Weights of a small sound classifier.
Model: log mel input, arch jasper, norm layernorm, activation relu, depths [3, 3, 8, 3], widths [192, 192, 192, 192].
Training: 15200 steps, batches of 256.
Data: 26041 training examples, 149.4 epochs.
Rows from block 6 of a small sound classifier, named by matrix and row number. Rows with one number belong to one channel. Each number is 50 + 12 x the weight over its row's rms, rounded and kept within 0 to 99. All counts start at 0.
After each channel's rows are labels from the 100 clips, of 14848, where the channel reaches its highest value: "strongest on" is what is common among them; "loudest" is the band of the loudest frequency at the time of the peak. Only what is clearly more common there than usual is listed. The data: short read English sentences (LibriTTS-R). In brackets: how many of the 100, against the usual share in percent.
# convs0: first width-9 conv, stride 2 (model.blocks.6.convs.0.weight, 192x192x9, each kernel summed), inputs 96-191
# convs1: second width-9 conv (model.blocks.6.convs.1.weight, 192x192x9, transposed, each kernel summed), outputs 96-191

convs0.71:49 38 74 43 42 55 72 25 24 42 39 47 46 54 43 37 60 65 44 51 56 59 18 42 66 61 50 62 54 61 59 57 35 44 58 43 42 65 68 62 55 40 41 62 46 62 61 52 52 59 65 44 41 57 50 64 77 74 58 48 41 49 58 48 48 63 42 40 46 69 71 52 35 48 55 38 43 52 52 28 30 42 46 44 55 38 44 56 69 61 48 72 38 38 65 42
convs1.71:66 46 67 52 43 39 41 58 33 52 73 66 31 69 55 43 44 64 51 51 66 41 40 33 58 66 48 38 48 45 49 47 53 50 31 61 53 37 51 64 40 58 53 43 54 47 31 39 54 23 54 57 42 49 46 47 55 49 41 51 55 45 59 58 45 47 40 47 40 39 39 50 26 47 55 65 56 66 48 37 57 66 45 51 46 46 48 70 64 34 21 57 59 60 38 48
strongest on: voice: male (73 vs 46.2)
loudest: 250 to 500 Hz (37 vs 11.6)

convs0.40:36 28 72 61 43 52 48 65 50 62 49 40 52 66 51 33 58 56 49 51 58 32 37 33 56 27 43 79 58 48 68 74 61 42 63 65 62 37 79 49 57 56 50 47 59 56 45 50 66 59 40 48 51 37 53 45 45 55 52 40 59 60 33 44 71 36 40 38 48 61 56 55 40 68 41 39 44 30 51 41 48 38 49 39 45 57 46 47 52 56 53 38 28 54 34 59
convs1.40:57 42 54 61 50 56 44 66 41 47 75 52 41 56 51 62 60 68 44 54 38 34 39 58 59 46 59 48 65 49 44 74 65 46 39 36 35 53 46 58 51 43 47 48 53 34 58 52 39 49 69 62 61 58 63 46 76 31 41 67 52 47 39 64 54 25 61 68 35 68 57 55 53 26 62 55 58 47 48 53 51 58 59 55 39 50 46 66 55 41 71 41 75 47 68 50
strongest on: voice: male (84 vs 46.2)
loudest: 250 to 500 Hz (28 vs 11.6)

convs0.91:48 55 45 71 64 37 48 51 43 40 61 55 34 50 64 24 69 65 59 48 50 68 40 59 28 51 50 41 51 63 51 56 69 39 56 43 61 37 41 39 52 57 40 50 39 51 62 44 64 65 39 55 55 66 50 56 55 66 27 16 65 46 42 52 44 62 46 50 55 47 18 40 50 43 65 50 32 30 48 55 49 41 46 59 64 38 55 39 71 34 52 51 25 32 72 56
convs1.91:54 57 51 60 33 44 56 59 67 61 62 42 54 34 47 57 59 45 53 57 55 22 43 34 78 53 51 50 62 41 40 52 53 27 56 57 45 53 54 52 52 64 61 43 24 45 62 53 25 45 59 41 61 28 45 33 36 45 74 26 42 44 64 46 55 53 41 36 23 45 58 52 55 54 54 47 66 42 59 32 54 53 51 52 50 44 53 52 62 48 41 58 52 42 54 54
strongest on: voice: male (99 vs 46.2)
loudest: 250 to 500 Hz (39 vs 11.6)

convs0.166:52 39 51 60 54 35 57 56 66 56 66 70 54 67 57 36 23 39 35 37 43 48 61 53 47 40 31 69 33 54 34 70 64 51 63 53 57 62 43 55 53 42 56 57 38 40 40 68 29 47 69 43 44 43 60 36 48 69 63 30 59 60 33 62 59 43 59 46 36 53 30 40 55 64 37 32 41 28 52 39 47 39 66 43 31 68 54 60 59 49 46 40 47 33 51 69
convs1.166:57 61 62 56 39 31 34 43 76 30 57 66 64 59 56 48 61 44 60 61 66 53 29 51 73 49 40 45 57 54 26 42 39 31 55 58 67 50 61 47 48 42 74 47 61 35 25 59 46 48 40 56 49 67 49 46 78 49 49 15 53 41 24 41 51 25 30 46 81 41 55 53 40 63 54 48 60 66 38 71 29 46 62 55 37 61 55 59 34 54 45 33 55 61 35 40
strongest on: voice: male (93 vs 46.2)
loudest: 4000 to 8000 Hz (26 vs 3.5)

convs0.141:42 34 46 54 44 45 46 43 37 49 52 65 52 43 68 61 48 57 40 45 52 58 63 64 32 60 24 63 49 52 57 48 20 23 43 35 46 45 32 71 70 44 68 45 67 43 44 58 53 84 40 56 63 39 57 40 47 46 51 56 36 66 40 43 60 58 48 57 52 60 49 66 48 62 52 48 44 60 61 45 44 44 51 40 53 40 55 62 49 59 27 42 42 53 71 43
convs1.141:49 60 45 45 43 50 52 43 53 32 41 47 35 52 73 32 62 32 38 60 51 39 48 39 60 67 41 37 44 52 42 43 31 63 61 40 52 22 57 39 45 42 42 33 50 47 47 64 36 36 51 23 45 53 68 75 51 43 41 28 43 53 52 49 43 46 61 46 63 38 66 68 51 48 65 49 54 61 65 41 67 46 33 46 63 65 58 59 47 73 49 46 36 68 45 51
strongest on: voice: male (92 vs 46.2)
loudest: 2000 to 4000 Hz (38 vs 1.4); 4000 to 8000 Hz (28 vs 3.5)

convs0.172:38 27 60 81 55 52 56 38 39 38 53 38 56 68 60 41 67 55 34 56 47 33 57 38 51 54 83 58 51 48 60 42 53 47 59 66 57 27 54 45 44 49 70 77 45 61 47 59 61 61 44 43 26 35 56 26 54 64 13 29 56 42 48 64 59 76 22 49 61 68 51 50 47 45 33 49 50 42 31 46 52 60 44 67 68 39 37 57 63 52 42 41 33 62 48 65
convs1.172:68 67 73 76 48 45 49 26 36 57 23 45 47 58 44 62 60 33 66 49 42 66 46 52 36 42 49 55 49 60 63 54 57 38 58 48 57 50 53 54 58 54 49 33 37 46 62 43 44 52 39 43 34 44 48 54 41 33 31 62 50 69 40 67 34 49 20 41 34 31 37 64 40 37 65 78 71 55 48 42 34 47 50 46 85 20 57 38 52 39 65 26 37 49 72 49
strongest on: voice: male (98 vs 46.2)
loudest: 250 to 500 Hz (32 vs 11.6)

convs0.134:43 55 56 63 64 61 53 51 53 50 45 55 80 53 28 59 37 55 51 51 44 36 37 62 59 49 52 60 52 76 50 39 46 33 68 64 70 54 29 48 40 47 57 60 47 44 55 80 58 51 57 34 41 49 43 56 48 54 45 42 46 56 44 38 28 59 62 69 62 54 34 47 29 42 37 49 37 47 29 66 77 57 54 57 59 45 47 42 55 61 64 41 45 61 67 50
convs1.134:37 61 74 72 47 64 33 53 30 70 57 36 53 56 45 39 37 45 61 29 70 31 49 36 25 47 34 66 47 63 52 70 55 54 57 42 50 70 42 31 51 34 39 38 61 62 60 54 34 84 48 52 59 36 45 58 56 47 41 51 62 65 65 47 39 37 45 46 51 46 50 60 61 31 27 58 41 30 72 52 42 48 49 31 61 55 49 60 49 43 63 67 46 23 51 49
strongest on: voice: male (97 vs 46.2)
loudest: 250 to 500 Hz (37 vs 11.6)

convs0.118:59 58 64 66 51 47 56 46 27 63 50 62 64 30 66 44 52 64 45 38 50 69 71 44 63 51 31 55 72 39 36 49 30 53 43 45 60 47 55 63 72 37 47 33 42 38 65 56 54 60 53 26 29 56 55 36 58 59 49 31 50 54 49 73 49 66 30 59 48 38 57 71 47 51 46 52 29 42 44 55 52 43 62 47 48 56 51 52 56 74 61 58 63 53 41 67
convs1.118:57 47 47 58 51 59 27 36 50 51 47 42 35 44 46 43 50 58 31 47 56 50 51 60 34 59 70 58 55 61 54 52 49 65 41 49 40 50 59 57 70 68 52 36 55 53 34 65 57 42 43 43 38 49 41 47 72 46 41 56 61 42 68 46 53 54 53 59 43 41 47 46 53 72 73 60 61 99 50 58 26 48 50 40 73 69 50 62 53 53 22 29 55 81 57 53
strongest on: voice: female (97 vs 53.8)
loudest: 250 to 500 Hz (50 vs 11.6)

convs0.188:64 47 43 55 35 74 62 57 46 47 65 36 30 47 62 47 77 57 28 45 39 64 57 50 23 63 57 42 48 38 61 59 30 31 33 41 47 45 59 39 48 53 41 53 47 52 46 37 58 42 51 71 58 48 48 47 42 57 47 41 44 49 59 56 66 39 42 66 40 34 47 60 60 31 46 63 51 44 43 71 52 63 45 62 47 60 38 40 31 69 68 57 60 26 39 48
convs1.188:48 58 53 46 58 47 62 69 68 29 52 51 61 73 51 42 31 55 34 40 60 50 46 47 76 60 56 66 50 51 57 47 79 54 44 46 47 53 37 38 47 35 46 63 57 19 32 44 34 28 52 52 45 53 59 21 43 53 59 38 81 44 63 38 55 44 37 44 41 48 50 43 66 35 46 40 22 51 69 61 49 56 55 54 33 58 57 58 33 53 39 83 57 56 30 67
strongest on: voice: male (75 vs 46.2)
loudest: 250 to 500 Hz (29 vs 11.6)

convs0.158:35 44 60 40 59 20 44 68 40 33 57 43 45 53 56 43 46 25 53 54 53 41 56 63 39 36 69 58 37 72 52 58 43 57 71 54 64 22 58 41 67 28 42 53 43 37 45 72 81 62 46 57 45 35 48 65 26 47 49 40 52 70 50 61 35 53 44 54 57 45 47 54 31 29 26 66 40 49 46 46 52 49 47 68 52 42 47 31 60 60 47 55 34 44 40 44
convs1.158:36 37 65 44 53 40 50 33 59 75 53 55 59 66 40 50 61 34 73 69 47 35 47 43 57 38 42 66 50 37 42 47 62 51 51 42 44 44 45 55 56 37 66 58 43 54 46 39 44 59 45 30 57 31 69 51 44 55 53 70 39 36 53 39 44 25 36 45 61 41 34 57 40 43 38 57 46 65 43 40 32 62 56 45 58 46 54 31 41 53 48 68 46 76 58 39
strongest on: voice: male (91 vs 46.2)
loudest: 4000 to 8000 Hz (36 vs 3.5)

convs0.80:41 59 43 37 43 61 50 48 31 53 50 68 51 58 54 44 40 46 55 44 82 51 37 70 38 50 58 40 75 58 58 43 49 34 48 56 49 58 47 48 55 28 58 48 46 63 60 47 36 46 56 40 61 45 61 54 60 53 43 43 55 41 46 38 60 42 58 26 59 36 69 44 54 58 29 63 38 45 57 55 62 53 50 47 37 23 49 52 86 44 43 73 43 43 58 41
convs1.80:36 54 55 43 43 58 29 54 41 37 55 82 28 41 51 52 39 42 56 47 40 61 41 45 80 62 40 34 58 55 56 60 28 57 48 42 52 74 48 51 42 56 59 37 35 41 43 47 55 48 39 34 43 43 74 68 27 40 46 60 65 49 32 47 30 40 54 51 53 44 31 48 45 42 40 45 25 28 54 41 53 56 40 45 54 34 56 62 61 43 53 25 41 64 37 52
strongest on: voice: female (93 vs 53.8)
loudest: 500 to 1000 Hz (31 vs 6.6)