config.yaml
arch: "jasper"
train_examples: 26041
spec_augment: false
win_length: 512
activation: "relu"
widths: [192, 192, 192, 192]
residual_init: "scaled_by_depth"
lr: 0.0015
shampoo_beta: 0.99
eps: 1e-08
precondition_frequency: 20
max_precond_dim: 1536
merge_dims: true
ema_decay: 0.999
adamw_weight_decay_other_params: 0.05
Rows from block 11 of a small sound classifier, named by matrix and row number. Rows with one number belong to one channel. Each number is 128 + 24 x the weight over its row's rms, rounded and kept within 0 to 255. All counts start at 0. Numbers have three digits each.
Before each channel's rows are labels from the 100 clips, of 14848, where the channel reaches its highest value: "responds to" is what is common among them; "loudest band" is the band of the loudest frequency at the time of the peak. Only what is clearly more common there than usual is listed. The data: short read English sentences (LibriTTS-R).
# convs0: first width-9 conv (model.blocks.11.convs.0.weight, 192x192x9, each kernel summed), inputs 0-191
# convs1: second width-9 conv (model.blocks.11.convs.1.weight, 192x192x9, transposed, each kernel summed), outputs 0-191

responds to: voice: female
loudest band: 500 to 1000 Hz
convs0.162:132143124181115086124107145112129140132085114118105165111103133123161078102118128151177095088122120134129127142139142115088127113112120138143078112143116130145194104143142113090085117148156134123097142117149147155107144163118118140138146119091116133126127129150130166119136176130122124116148129103084152114173144096118121166158110162147120152113117164126155081127177175109122124112142194101149146165156159094092124114154147111128133132153125144150105141096137080139183093128087139156133109132117099123102114092139125105163144156157119125118125123108173139093103127114102103128
convs1.162:104137091123127150127158129158102147136149127148111117150159120103106160123128129145158110114102140110135115175112122104158103128133152140155118156120110112140109155115140103144161143100091126123137158151124105116118132121113163102126138142103174126118135116118085092114133133109127118095083105164162071147124141149125152095112132079137108143124122132174075135112090142100126095195121111126104132108100122170109120124123147116103109142176151107134098163170053153147098114118154113077131125130173145107127169162146132117136117155074138155113145119162102152167084123135146151102

responds to: voice: female
loudest band: 250 to 500 Hz
convs0.30:121149133129135136137156168128132162149103139110116160071159136112110118171114163128117159104117157113080084198136155148150132126053097115087113095159092112110102126090118149076150117093141095128132125118150144126113134139131140138133136092120125168114147137117102114170149153150103150115102109115121139158160117134132158149113127172099131095127119183184106154130145135105148117123120150063140137109126162119124096107106155134117151129122179125087138104134132112137084131121128164150134135131141111145145120119092090111139154162107155111120127141096150141140093132126156157123
convs1.30:127113185111189121174124110159103108097101104127169104118105126133148156114128158116146119130133097075121161107134135159114127098153160094134121114112136091129143124139167105147095112180126139112150150134121098094121154128132123188132133131131098133111102119100110113141116124104166108120108126150105117163148155154123131143109122097139127142084099102109110076150103175147146119140155146159136145166168130112149115070182119131108118147114131096169115155151120138135086144140102064140152137137055113124131114100110117144132162121120133151141115116139114134086120119109114161104

responds to: voice: male
loudest band: 500 to 1000 Hz
convs0.39:150118161139126164109127126161096126127126112135136133156119150159103149143133122113172121109098146135118141111154134155129126158134151120137120100056100167146116139069155103102116130151170118114158149191139147091155141137116131125101147169127173118107126112141113124109139141126109121099106112166111110104112145165104120155092126102101086110133116126116146132095191146126138149118137136131113099144118149122153145137093125093124138110127179158131145113136174145144101113076155100134112145123155093134061185136095123091138123126060136104100086147115118134120110126161094124112
convs1.39:125104127146119154128112168086154130161123141148156165127161088104127123124136175150111120140128093129197125122106097108091100136122097111089075168154122107107138155109122124117129106093145134145091130114132076171123143163128179092124113130126118119102144123121205170132115130086107097134089167123156172092148116118168084131126163137118112144118091131103099173137075140151112129112139100114116152107129108130127127166163149135154107098139123136130137131157098083121131118084132162137146136123115109149133140121137134139142134119151143108153150163139156129104123112090151144149

responds to: voice: female
loudest band: 250 to 500 Hz
convs0.40:101136130108166115138152145175101094153159135161105200149132126123140160164165116109129137126142137140137108131080140103144123149131100096120137163161104129087140107124110142133136138116125139145144158115131172150118083134134084168134128134162089150170108102146077142101126134104108134144129135109132082102133148115090125070115093141077119080162128131091123165140154133124105122213121135103112155128173108110120144114125125114095119091127119093093120137111116118138148121145097135131121109111149095166118142134128139132168124099104143128155133084109134157151133148132129108079
convs1.40:161152168149080105129132090125128070123147097126087112120090099089126130133090148154124090136080144121121119140102131130126131097114135132100127116118166132180154146099115123119103130133140107137144122153081161157111176147133151168099107112112164129107110118151138145127118159094128130138135170166107160162107122112121108150151111097140129124122133186120150120176167069109140118145143100162092106103056060118122138155131123142142120120116162124125124117166146133111134085158189160149158104127118126105137096129146132133098149155104128113120114124124146138122117126148124124145

responds to: voice: female
loudest band: 250 to 500 Hz
convs0.156:140151077158116129143159132162064143099138126148129135131131141164108110103149112149114123146114198152110149108136125165118109134109108150146103100124104094113127155112122116134128115122116136149132137138107102153114129156117143111123105133113121173118130176123133073138127128168132103120080126106124100128110120113132159095124126117092163113091179117086102106147119095103087204142125180127118115093160145152117128140119143156149134144149140118116145111179111092120115169120121118091112123109087090156187104099142113106112102142121157131126124134102107100088132097122120099177
convs1.156:076100099146157143132149111162124147133094123126133171098121132081138159133136132079134111129160106179126146136120151120110151118148133074135116140145150116130103102157126143121143120118144109140121167104121139102146122169128119133145134092152155089103131149094127139074111109124131121119138172140123142077175144131100123144105134118105120133155108176155108073133116149157101090190142128133120079113159145146145105156139119140138182106149161119124123109128145122122095074148127110172150167148120095128101175151127142146070131134152106134134162135108109121174132103111150150099

responds to: voice: male
loudest band: 250 to 500 Hz
convs0.26:135129111090130145123136119092120167119118139128120170144121122121131111089162109122115108133140129137153148139151141127130119124108126114157123173135153127164131132085112164150132126177118133139105148162080114121139134125134180143183156132093188108081097135131117103108105113128103128121137146161105114155119128125109107117115161044110136096091119154149164156095110136131113073144126134111087122176121098125144147124136147089128139140109142161104131147143131139098106113145105156145153062124098131167089076092104118147120115114099122114129104162073143106156133152117095107115
convs1.26:100129112141103145124128117094146119104119115133152137111110097128107120134122139146139101122128132129117170114118110157150113080119155130139105116157148163129130129135167109116132136094118131141122122115156107140096182113111145163087116153113101131135112138058121103166139126115106147186124143113123086072203192154140148123102130155157140128203152096124123130128110147125147174112129054107152154118154139109128119145121100124134140127116110137153158124122170169137118111127100106159106146126153118113166145108125116116118152111150105159162122146151065134094085139106114128139

responds to: voice: female
loudest band: 250 to 500 Hz
convs0.90:125125162136107102081142118121122120142149107139138148120171130109130148152149099113104147139155083171112118203136090108121146142073132178100073118137149091125130104161139125149111117157141154119182133153139113120174124162135124166105118104134142101128123131147105111127115107146118123191135105134095101150116110094137155094134136117165135135097119090143132157130119158134151160151132090129125108149127120123131076130102161137148166149120134120122114150136150142119148111173146151084154092113127134146161089093111129123119111117101128121141099119172206171114110110110100134131
convs1.90:120161137144132087130100127116118164117105137141131104097076117121140105124214134143075134163124110117135091136144134131121120102155149142152114124081123144150113129138132122111102136175135122127161128116111146091104096131109090131101140129139119156111118114204077146120152122105110127150130124147161134112126118140133159129150141098130138102102091121104239121138141105186157116119136114120134160155096118072153132083127119137114128161141143135127138094116130126139109140125139144089132114122169150169170149119124148141172089107158144131140140126112159128131126147111101118139

responds to: voice: male
loudest band: 250 to 500 Hz
convs0.153:120121155147066192118173138162092157070122101097126126133169120133131100120094150125155146112145138130089149084135100143114143137121175056100123113120118161149134151101103111135131131106093119161127107108119151129109122154106143141090135112162143128114139127095121133145097106071164133102099115136114147111102135102170130148163147133121155144079114134131124122144135104123118107142103118127129113111153114091148132115114141152089050130155124148120135146113151134104142142123118088146079091136110107101152125086136154114162102078150132118134092132106136137132146133163140091131
convs1.153:118184104138138104109114114144119115125069140114135147140118099119093160070107150142114142150144122114109119136100140132148148108142161133161124175142144113177140087124148118154126147116131148123134137104100117195173106120129157077181121143139144109128146120116135122123135167130138132144113120147155113155146083178146076164128154155154116132121152168120134128110141127144109121102145146086126125145121146116134109127179112103130122134152087110133152109125119163130115119097086139147140168109108167140066087095137111116127123174209105139149111117144105104110126114143100155139

responds to: voice: female
loudest band: 250 to 500 Hz
convs0.141:146150124101123129162100123141119139139110119141099186111158139086155115156160108109135138089094090104122151141156145102142150062080131114136119124163087092150104146132159087089123164108112123102126139148132145088151118131141140134131147084125150121120141140118090130129133163099059129127155136127114115139148139129143131121145124148096104137101163144132119154158123128126114164136129123129105100162094131124132101098134110105087070129107117163116164106131116103126118085074148134128103149127115091149193098161115159125159130138115129145142136143129130140164183141092185121117
convs1.141:135073126130126138146139136139115112121146145108213107118152126163117096137123131122145118134114172103062105117121155118150098131145106109117104141113135168108107153113112113192147108144149128100128142160150115142146162140126148143137093121141144104115157122123119117101108109146111115163142115132171143177126121112150114141124120124144109133122134159155038152157104170160129147140158126160119114081131108086136129103125109131104147147141143152140165121121133125127097094133119137100110085164106128121082084122114131143098133157186174113079115124074119114129150153135145133117

responds to: voice: female
loudest band: 250 to 500 Hz
convs0.78:187094112113129100121093163143140118130101183162092189109120108149112137129083088121137151095146093134115165122122135141112115142097131112108110125097119133121116145115118121108113122130104131121174178082112086139126110163101111157081143147128142141128125149136125114162110163125161131116126126140120161088143135150102102114133090141142112092121136158130140082157129089112111148160157133152116136116126119105151084145140110113131121133160083160104167145172149158141138099097103148165113122119142122145135097070097119104165137111126130132108151128159134140204135141128143173127
convs1.78:165124150117115122161174143185112119115108120173170149148159098106138108136128139151161115157126121147143122116134130121135095170162082153106143106121138096098114147144177107145141159184123152155114132142162098143136127111130116120124129116118091128171102138111175101095114191107121129123155150124145100114113125111164142135166108086111084147152145158101139090147118132137108118142128156128068131132105142119135166115066115128129147126138140132113116105113094155099103165081155107167158120120105153104147130122134128135113138116057140106133121142083145149091118103122145133112

responds to: voice: female
loudest band: 500 to 1000 Hz
convs0.119:106173135136119141134165163146116139114115137134129170183117150182149140121081121088144133113139142140124137137135116128088137126161117123133106115112117132119113136109125151106134155100102117124154155135110166116132098152136145111151132148135156127108123112106091156168108139115155154179086138110131141166128112075125114140122085126074157115182152108155136159094115159174143119112120141107132089100144101140110085136160123184134112122106119131107084170138132099131147173100088121140134150131105069118093118124121134113136120136166133075138113110112120095102141103103172177153
convs1.119:127065135125132122171108090134111140142094122132164131119146109142139172153161134127117121122109101160129183118105110144106129127107132097132109136115151124129128116189123145124148108171126134124158122099124143087148138148111119125122084143134070134131110161120120105111091107180134153147132154122100117160131098143134144112102155099180066129105118142149113120137129117074125117100174128132082122140169165117141095125092105121139145097148164150109141125119156178155136077131091116134148128157144146131131134096160096145096145099179132144090110132120125129125168080151095123105