Weights of a small sound classifier.
Model: 11.5M parameters, log mel input, arch jasper, norm layernorm, activation relu, depths [3, 3, 8, 3], widths [192, 192, 192, 192].
Training: soap at rate 0.0015, 15200 steps, batches of 256, held-out accuracy 97%.
Data: trained on short read English sentences (LibriTTS-R), 26041 training examples.
Rows from block 10, named by matrix and row number. Rows with one number belong to one channel. Each number is 500 + 40 x the weight over its row's rms, rounded and kept within 0 to 999. All counts start at 0. Numbers have three digits each. After the name is the row's rms in percent of the matrix's.
# convs0: first width-9 conv (model.blocks.10.convs.0.weight, 192x192x9), inputs 145-149, a 9 kernel for each
# convs1: second width-9 conv (model.blocks.10.convs.1.weight, 192x192x9, transposed), outputs 145-149, a 9 kernel for each
convs0.19 087:486485407503534457454412514503480485489473478484426475527503528520507515467482496481484492433543477529484495511486480509507511482494508
convs0.20 097:576550590480470471552532522488535477484481525512474470466495504578560538578478508490436454522518496452522507502496541422556492507551531
convs0.21 088:469560517531480495516505463565494516499510495523557575455507521548505462580478476499553522507501519493500471483505497425498507489507499
convs0.22 106:596441433535491471556558494622470458509494465517510467506486526434531510483474433495482488509508492516506556478446517531531542456491518
convs0.23 084:552536483479508581524471565526499485453544524531487505533509552502449428529517492508491513525490511483501445566487501567513523525539490
convs0.24 092:488546596513494547553465481493506497503486507592460471475555565472557506463461481523544485499503465401502506519516511490514483494442503
convs0.25 091:473459526435474517492459522584499428504550552565515492535527505434521461471499463473505443391524462475484521522486496457541550539564539
convs0.26 083:530513479501533465604533510498495426518562521437594424509591523437517482508538517513504516501531443532525501469572484574475485458512450
convs0.27 119:566532515447512478459459551485517532520563559510565525533508540479502534509530515547500458459556518519474465518443493457500471469522480
convs0.28 099:533514517491468388487454522493540459511489430598478510428548484523507442507514520512536580494474481440449541524363453488476496440476481
convs0.29 079:475531519533530472539507524543466495432463549429554491502484535478484529508528492574533478498512487505474459444505529530456471460538514
convs0.30 134:402485512549505609395466591516509537492512513482410489546478548501477485521460476447494535572402516472502477445584524575417451482516467
convs0.31 090:495475532515454490490464555461492526479592566550506525494496504546504475483409482525494457436536496463482536539537516517421502498458453
convs0.32 097:495492460523494508512421443449573471547513478514544407445450463489458493485474491520513524470527495523517506471557476493464411544448490
convs0.33 105:531514479420519465471452558556467497461545506555481533512454477451498568419524459500526497467538492510491499551424456523511486495560524
convs0.34 088:550590497475477471422484509574526470471470471545579491503486525489455485481498506540511471511469540495485484509444456502524487539499483
convs0.35 104:484524477447475586527480428451461573445526446594515489539466477501446455541510535421461553528500588483501488572483496468491517535462477
convs0.36 120:446515557532502513427405579466476502493550493546558468435556450458499494523508513477490509505481445482509461598482516444479509444597446
convs0.37 107:521461569532520423482458541543493471487451496499442550511492510486516499532485530523525551513538454466488492469559484556557461589473472
convs0.38 093:516497580471453424543462548529475563484505400524494454494505520523551483535467538512532491505534541541495524506541544494476475520529539
convs0.39 101:471582512482511544414497543438567490490548545519470508518537566495514521483469483552475512473499587489429493460445478486443505546524493
convs0.40 091:462529456516521658525425568478452509493446526479508447499501461492504516493548525505446443445501588509497456484457467483478479512475498
convs0.41 102:491602600446500446578558437499508437560487519476486544454472497402541455463539546578485627489481493525462412511484524481593434537458519
convs0.42 103:475590600414498576444519578485514551482511506464495560483436501508538462424540533494456485532460533521492513523471489487503477521503481
convs0.43 137:522413536544512448470541501518477493571513409491544493514482491454487549513440513505453468564527518490517499500469505453495516500545486
convs0.44 111:461571501538510503496495562432485473512437531453511480438476464541531560539437519478556488444514489517459450473488539513528583486436611
convs0.45 092:536392541396498541569556457487488436554495530555506451521486517564499461501479472471502482566393514562537466525511445607488506504495476
convs1.19 083:465494498479560469509460519442560499514460518469487467465532583547492562494489487548522486483444467549523511458490446442456556502500482
convs1.20 099:461525407590565530480477440504498515545548496455437558522625583530551498508484480501432518529483515570531495503512456470470517539527470
convs1.21 084:471471434460560456457527525439538449481428470552468517500482471525537507490485483514482494476511484554440502536578492464455455501489437
convs1.22 114:461514542552486420495454588543541487452482478511526531513454588502440505520487479507478516453533493448476477441534632543425534471485501
convs1.23 084:487551469469451512577492477520481474536530509482417535482494513548505506483576543479506491454468521546518530545511470451557508485452484
convs1.24 089:461419558622559582468510454467524476452478502516469450425510498541469470446516447495542490552515561477410495471525593433475532429510558
convs1.25 090:487480528481475514471474508547531493420442444532558473509479514466482499526481556513600508412483523488531526561506459476497506447549448
convs1.26 082:471516522551533539549485490479506489496505495539476501474583470503481602532456539493485521470532534438507489498524442439523569546498530
convs1.27 114:531492444507485531530502433450446423488534546519501466467433513478504487509550522462549534466480479545499596473486454514547489531533468
convs1.28 109:547442560556421505494511520471509445478520492541538483463468468567504520530486504527500557477557504504436514482513500475551497551474531
convs1.29 082:538481525502585454481519467524532412449605524519472477603486495550532522478467519518521414538500490495527471443460368528502529517542498
convs1.30 132:483451550529534533500442527512510442493497460491544483458526510537454495479500504479462515538474478446471504464444521602492513502480551
convs1.31 090:552473577501451549539570519511533580563583554515536473512501584489508503530553516482542569487540441522486448461467522490517527508497550
convs1.32 095:508570499533472577486480539518444530486524531529515440503518628520520502438487501464569471521460470510451443566484482531513481487474485
convs1.33 110:361543534439545519565512515475519529518614506430492469542475480433533510563502494451443510476548579450529504539537482525483515526441589
convs1.34 091:540481538505508563505540461509526492529466508508491533456456463531548509522504551501454491473505489529465487499551515516533566486511459
convs1.35 098:517586507398459491561494508494581440481486507514454499502570534505481494508477411569468520487469502504553493504453525497572492503451498
convs1.36 112:389490526504524551527466490515509510558474446467511464455526502424461523552485472518570483553527530488502525500439489506555550509492479
convs1.37 112:478500475563499438524510465516529443444496423572456532490543508499499443559453487495444543473455573534453508527499522522468480527525439
convs1.38 091:515488428497542553507496438560508502503474539495479524508462472586527512481469485467538493519495520439504510511539546468499549499494497
convs1.39 100:493555563464510464500555516532529518491552528513531517495478423487497494511542574445514531536472516438504554463460464582523461523520455
convs1.40 090:441546587500491468477486515486513493482534469512469488447468496486522497504520466502544587408497473525528468539509460499444472456513503
convs1.41 109:397555469497532563529432512431499614532476479577477500459523506453542556509517522505491556505437462531461547524477441525537594540424543
convs1.42 096:529528581504505513412472488522562546473500482450524506530519545465505520523498560567521519477440485492437491535540498532472532514481495
convs1.43 128:432433558519486513526444520488502507508526496523525505486535537485499553494417496482486490497552525483514488445444523465572542440468539
convs1.44 104:457556540519488529450502552481494509483492476464429477501519465538535529481478508532508431514515531517482480494486462528439416523524497
convs1.45 100:460504445452488552510475491539617494376506518542456492469508489515536393511457494469466490504476493509499475505549527466515453516540444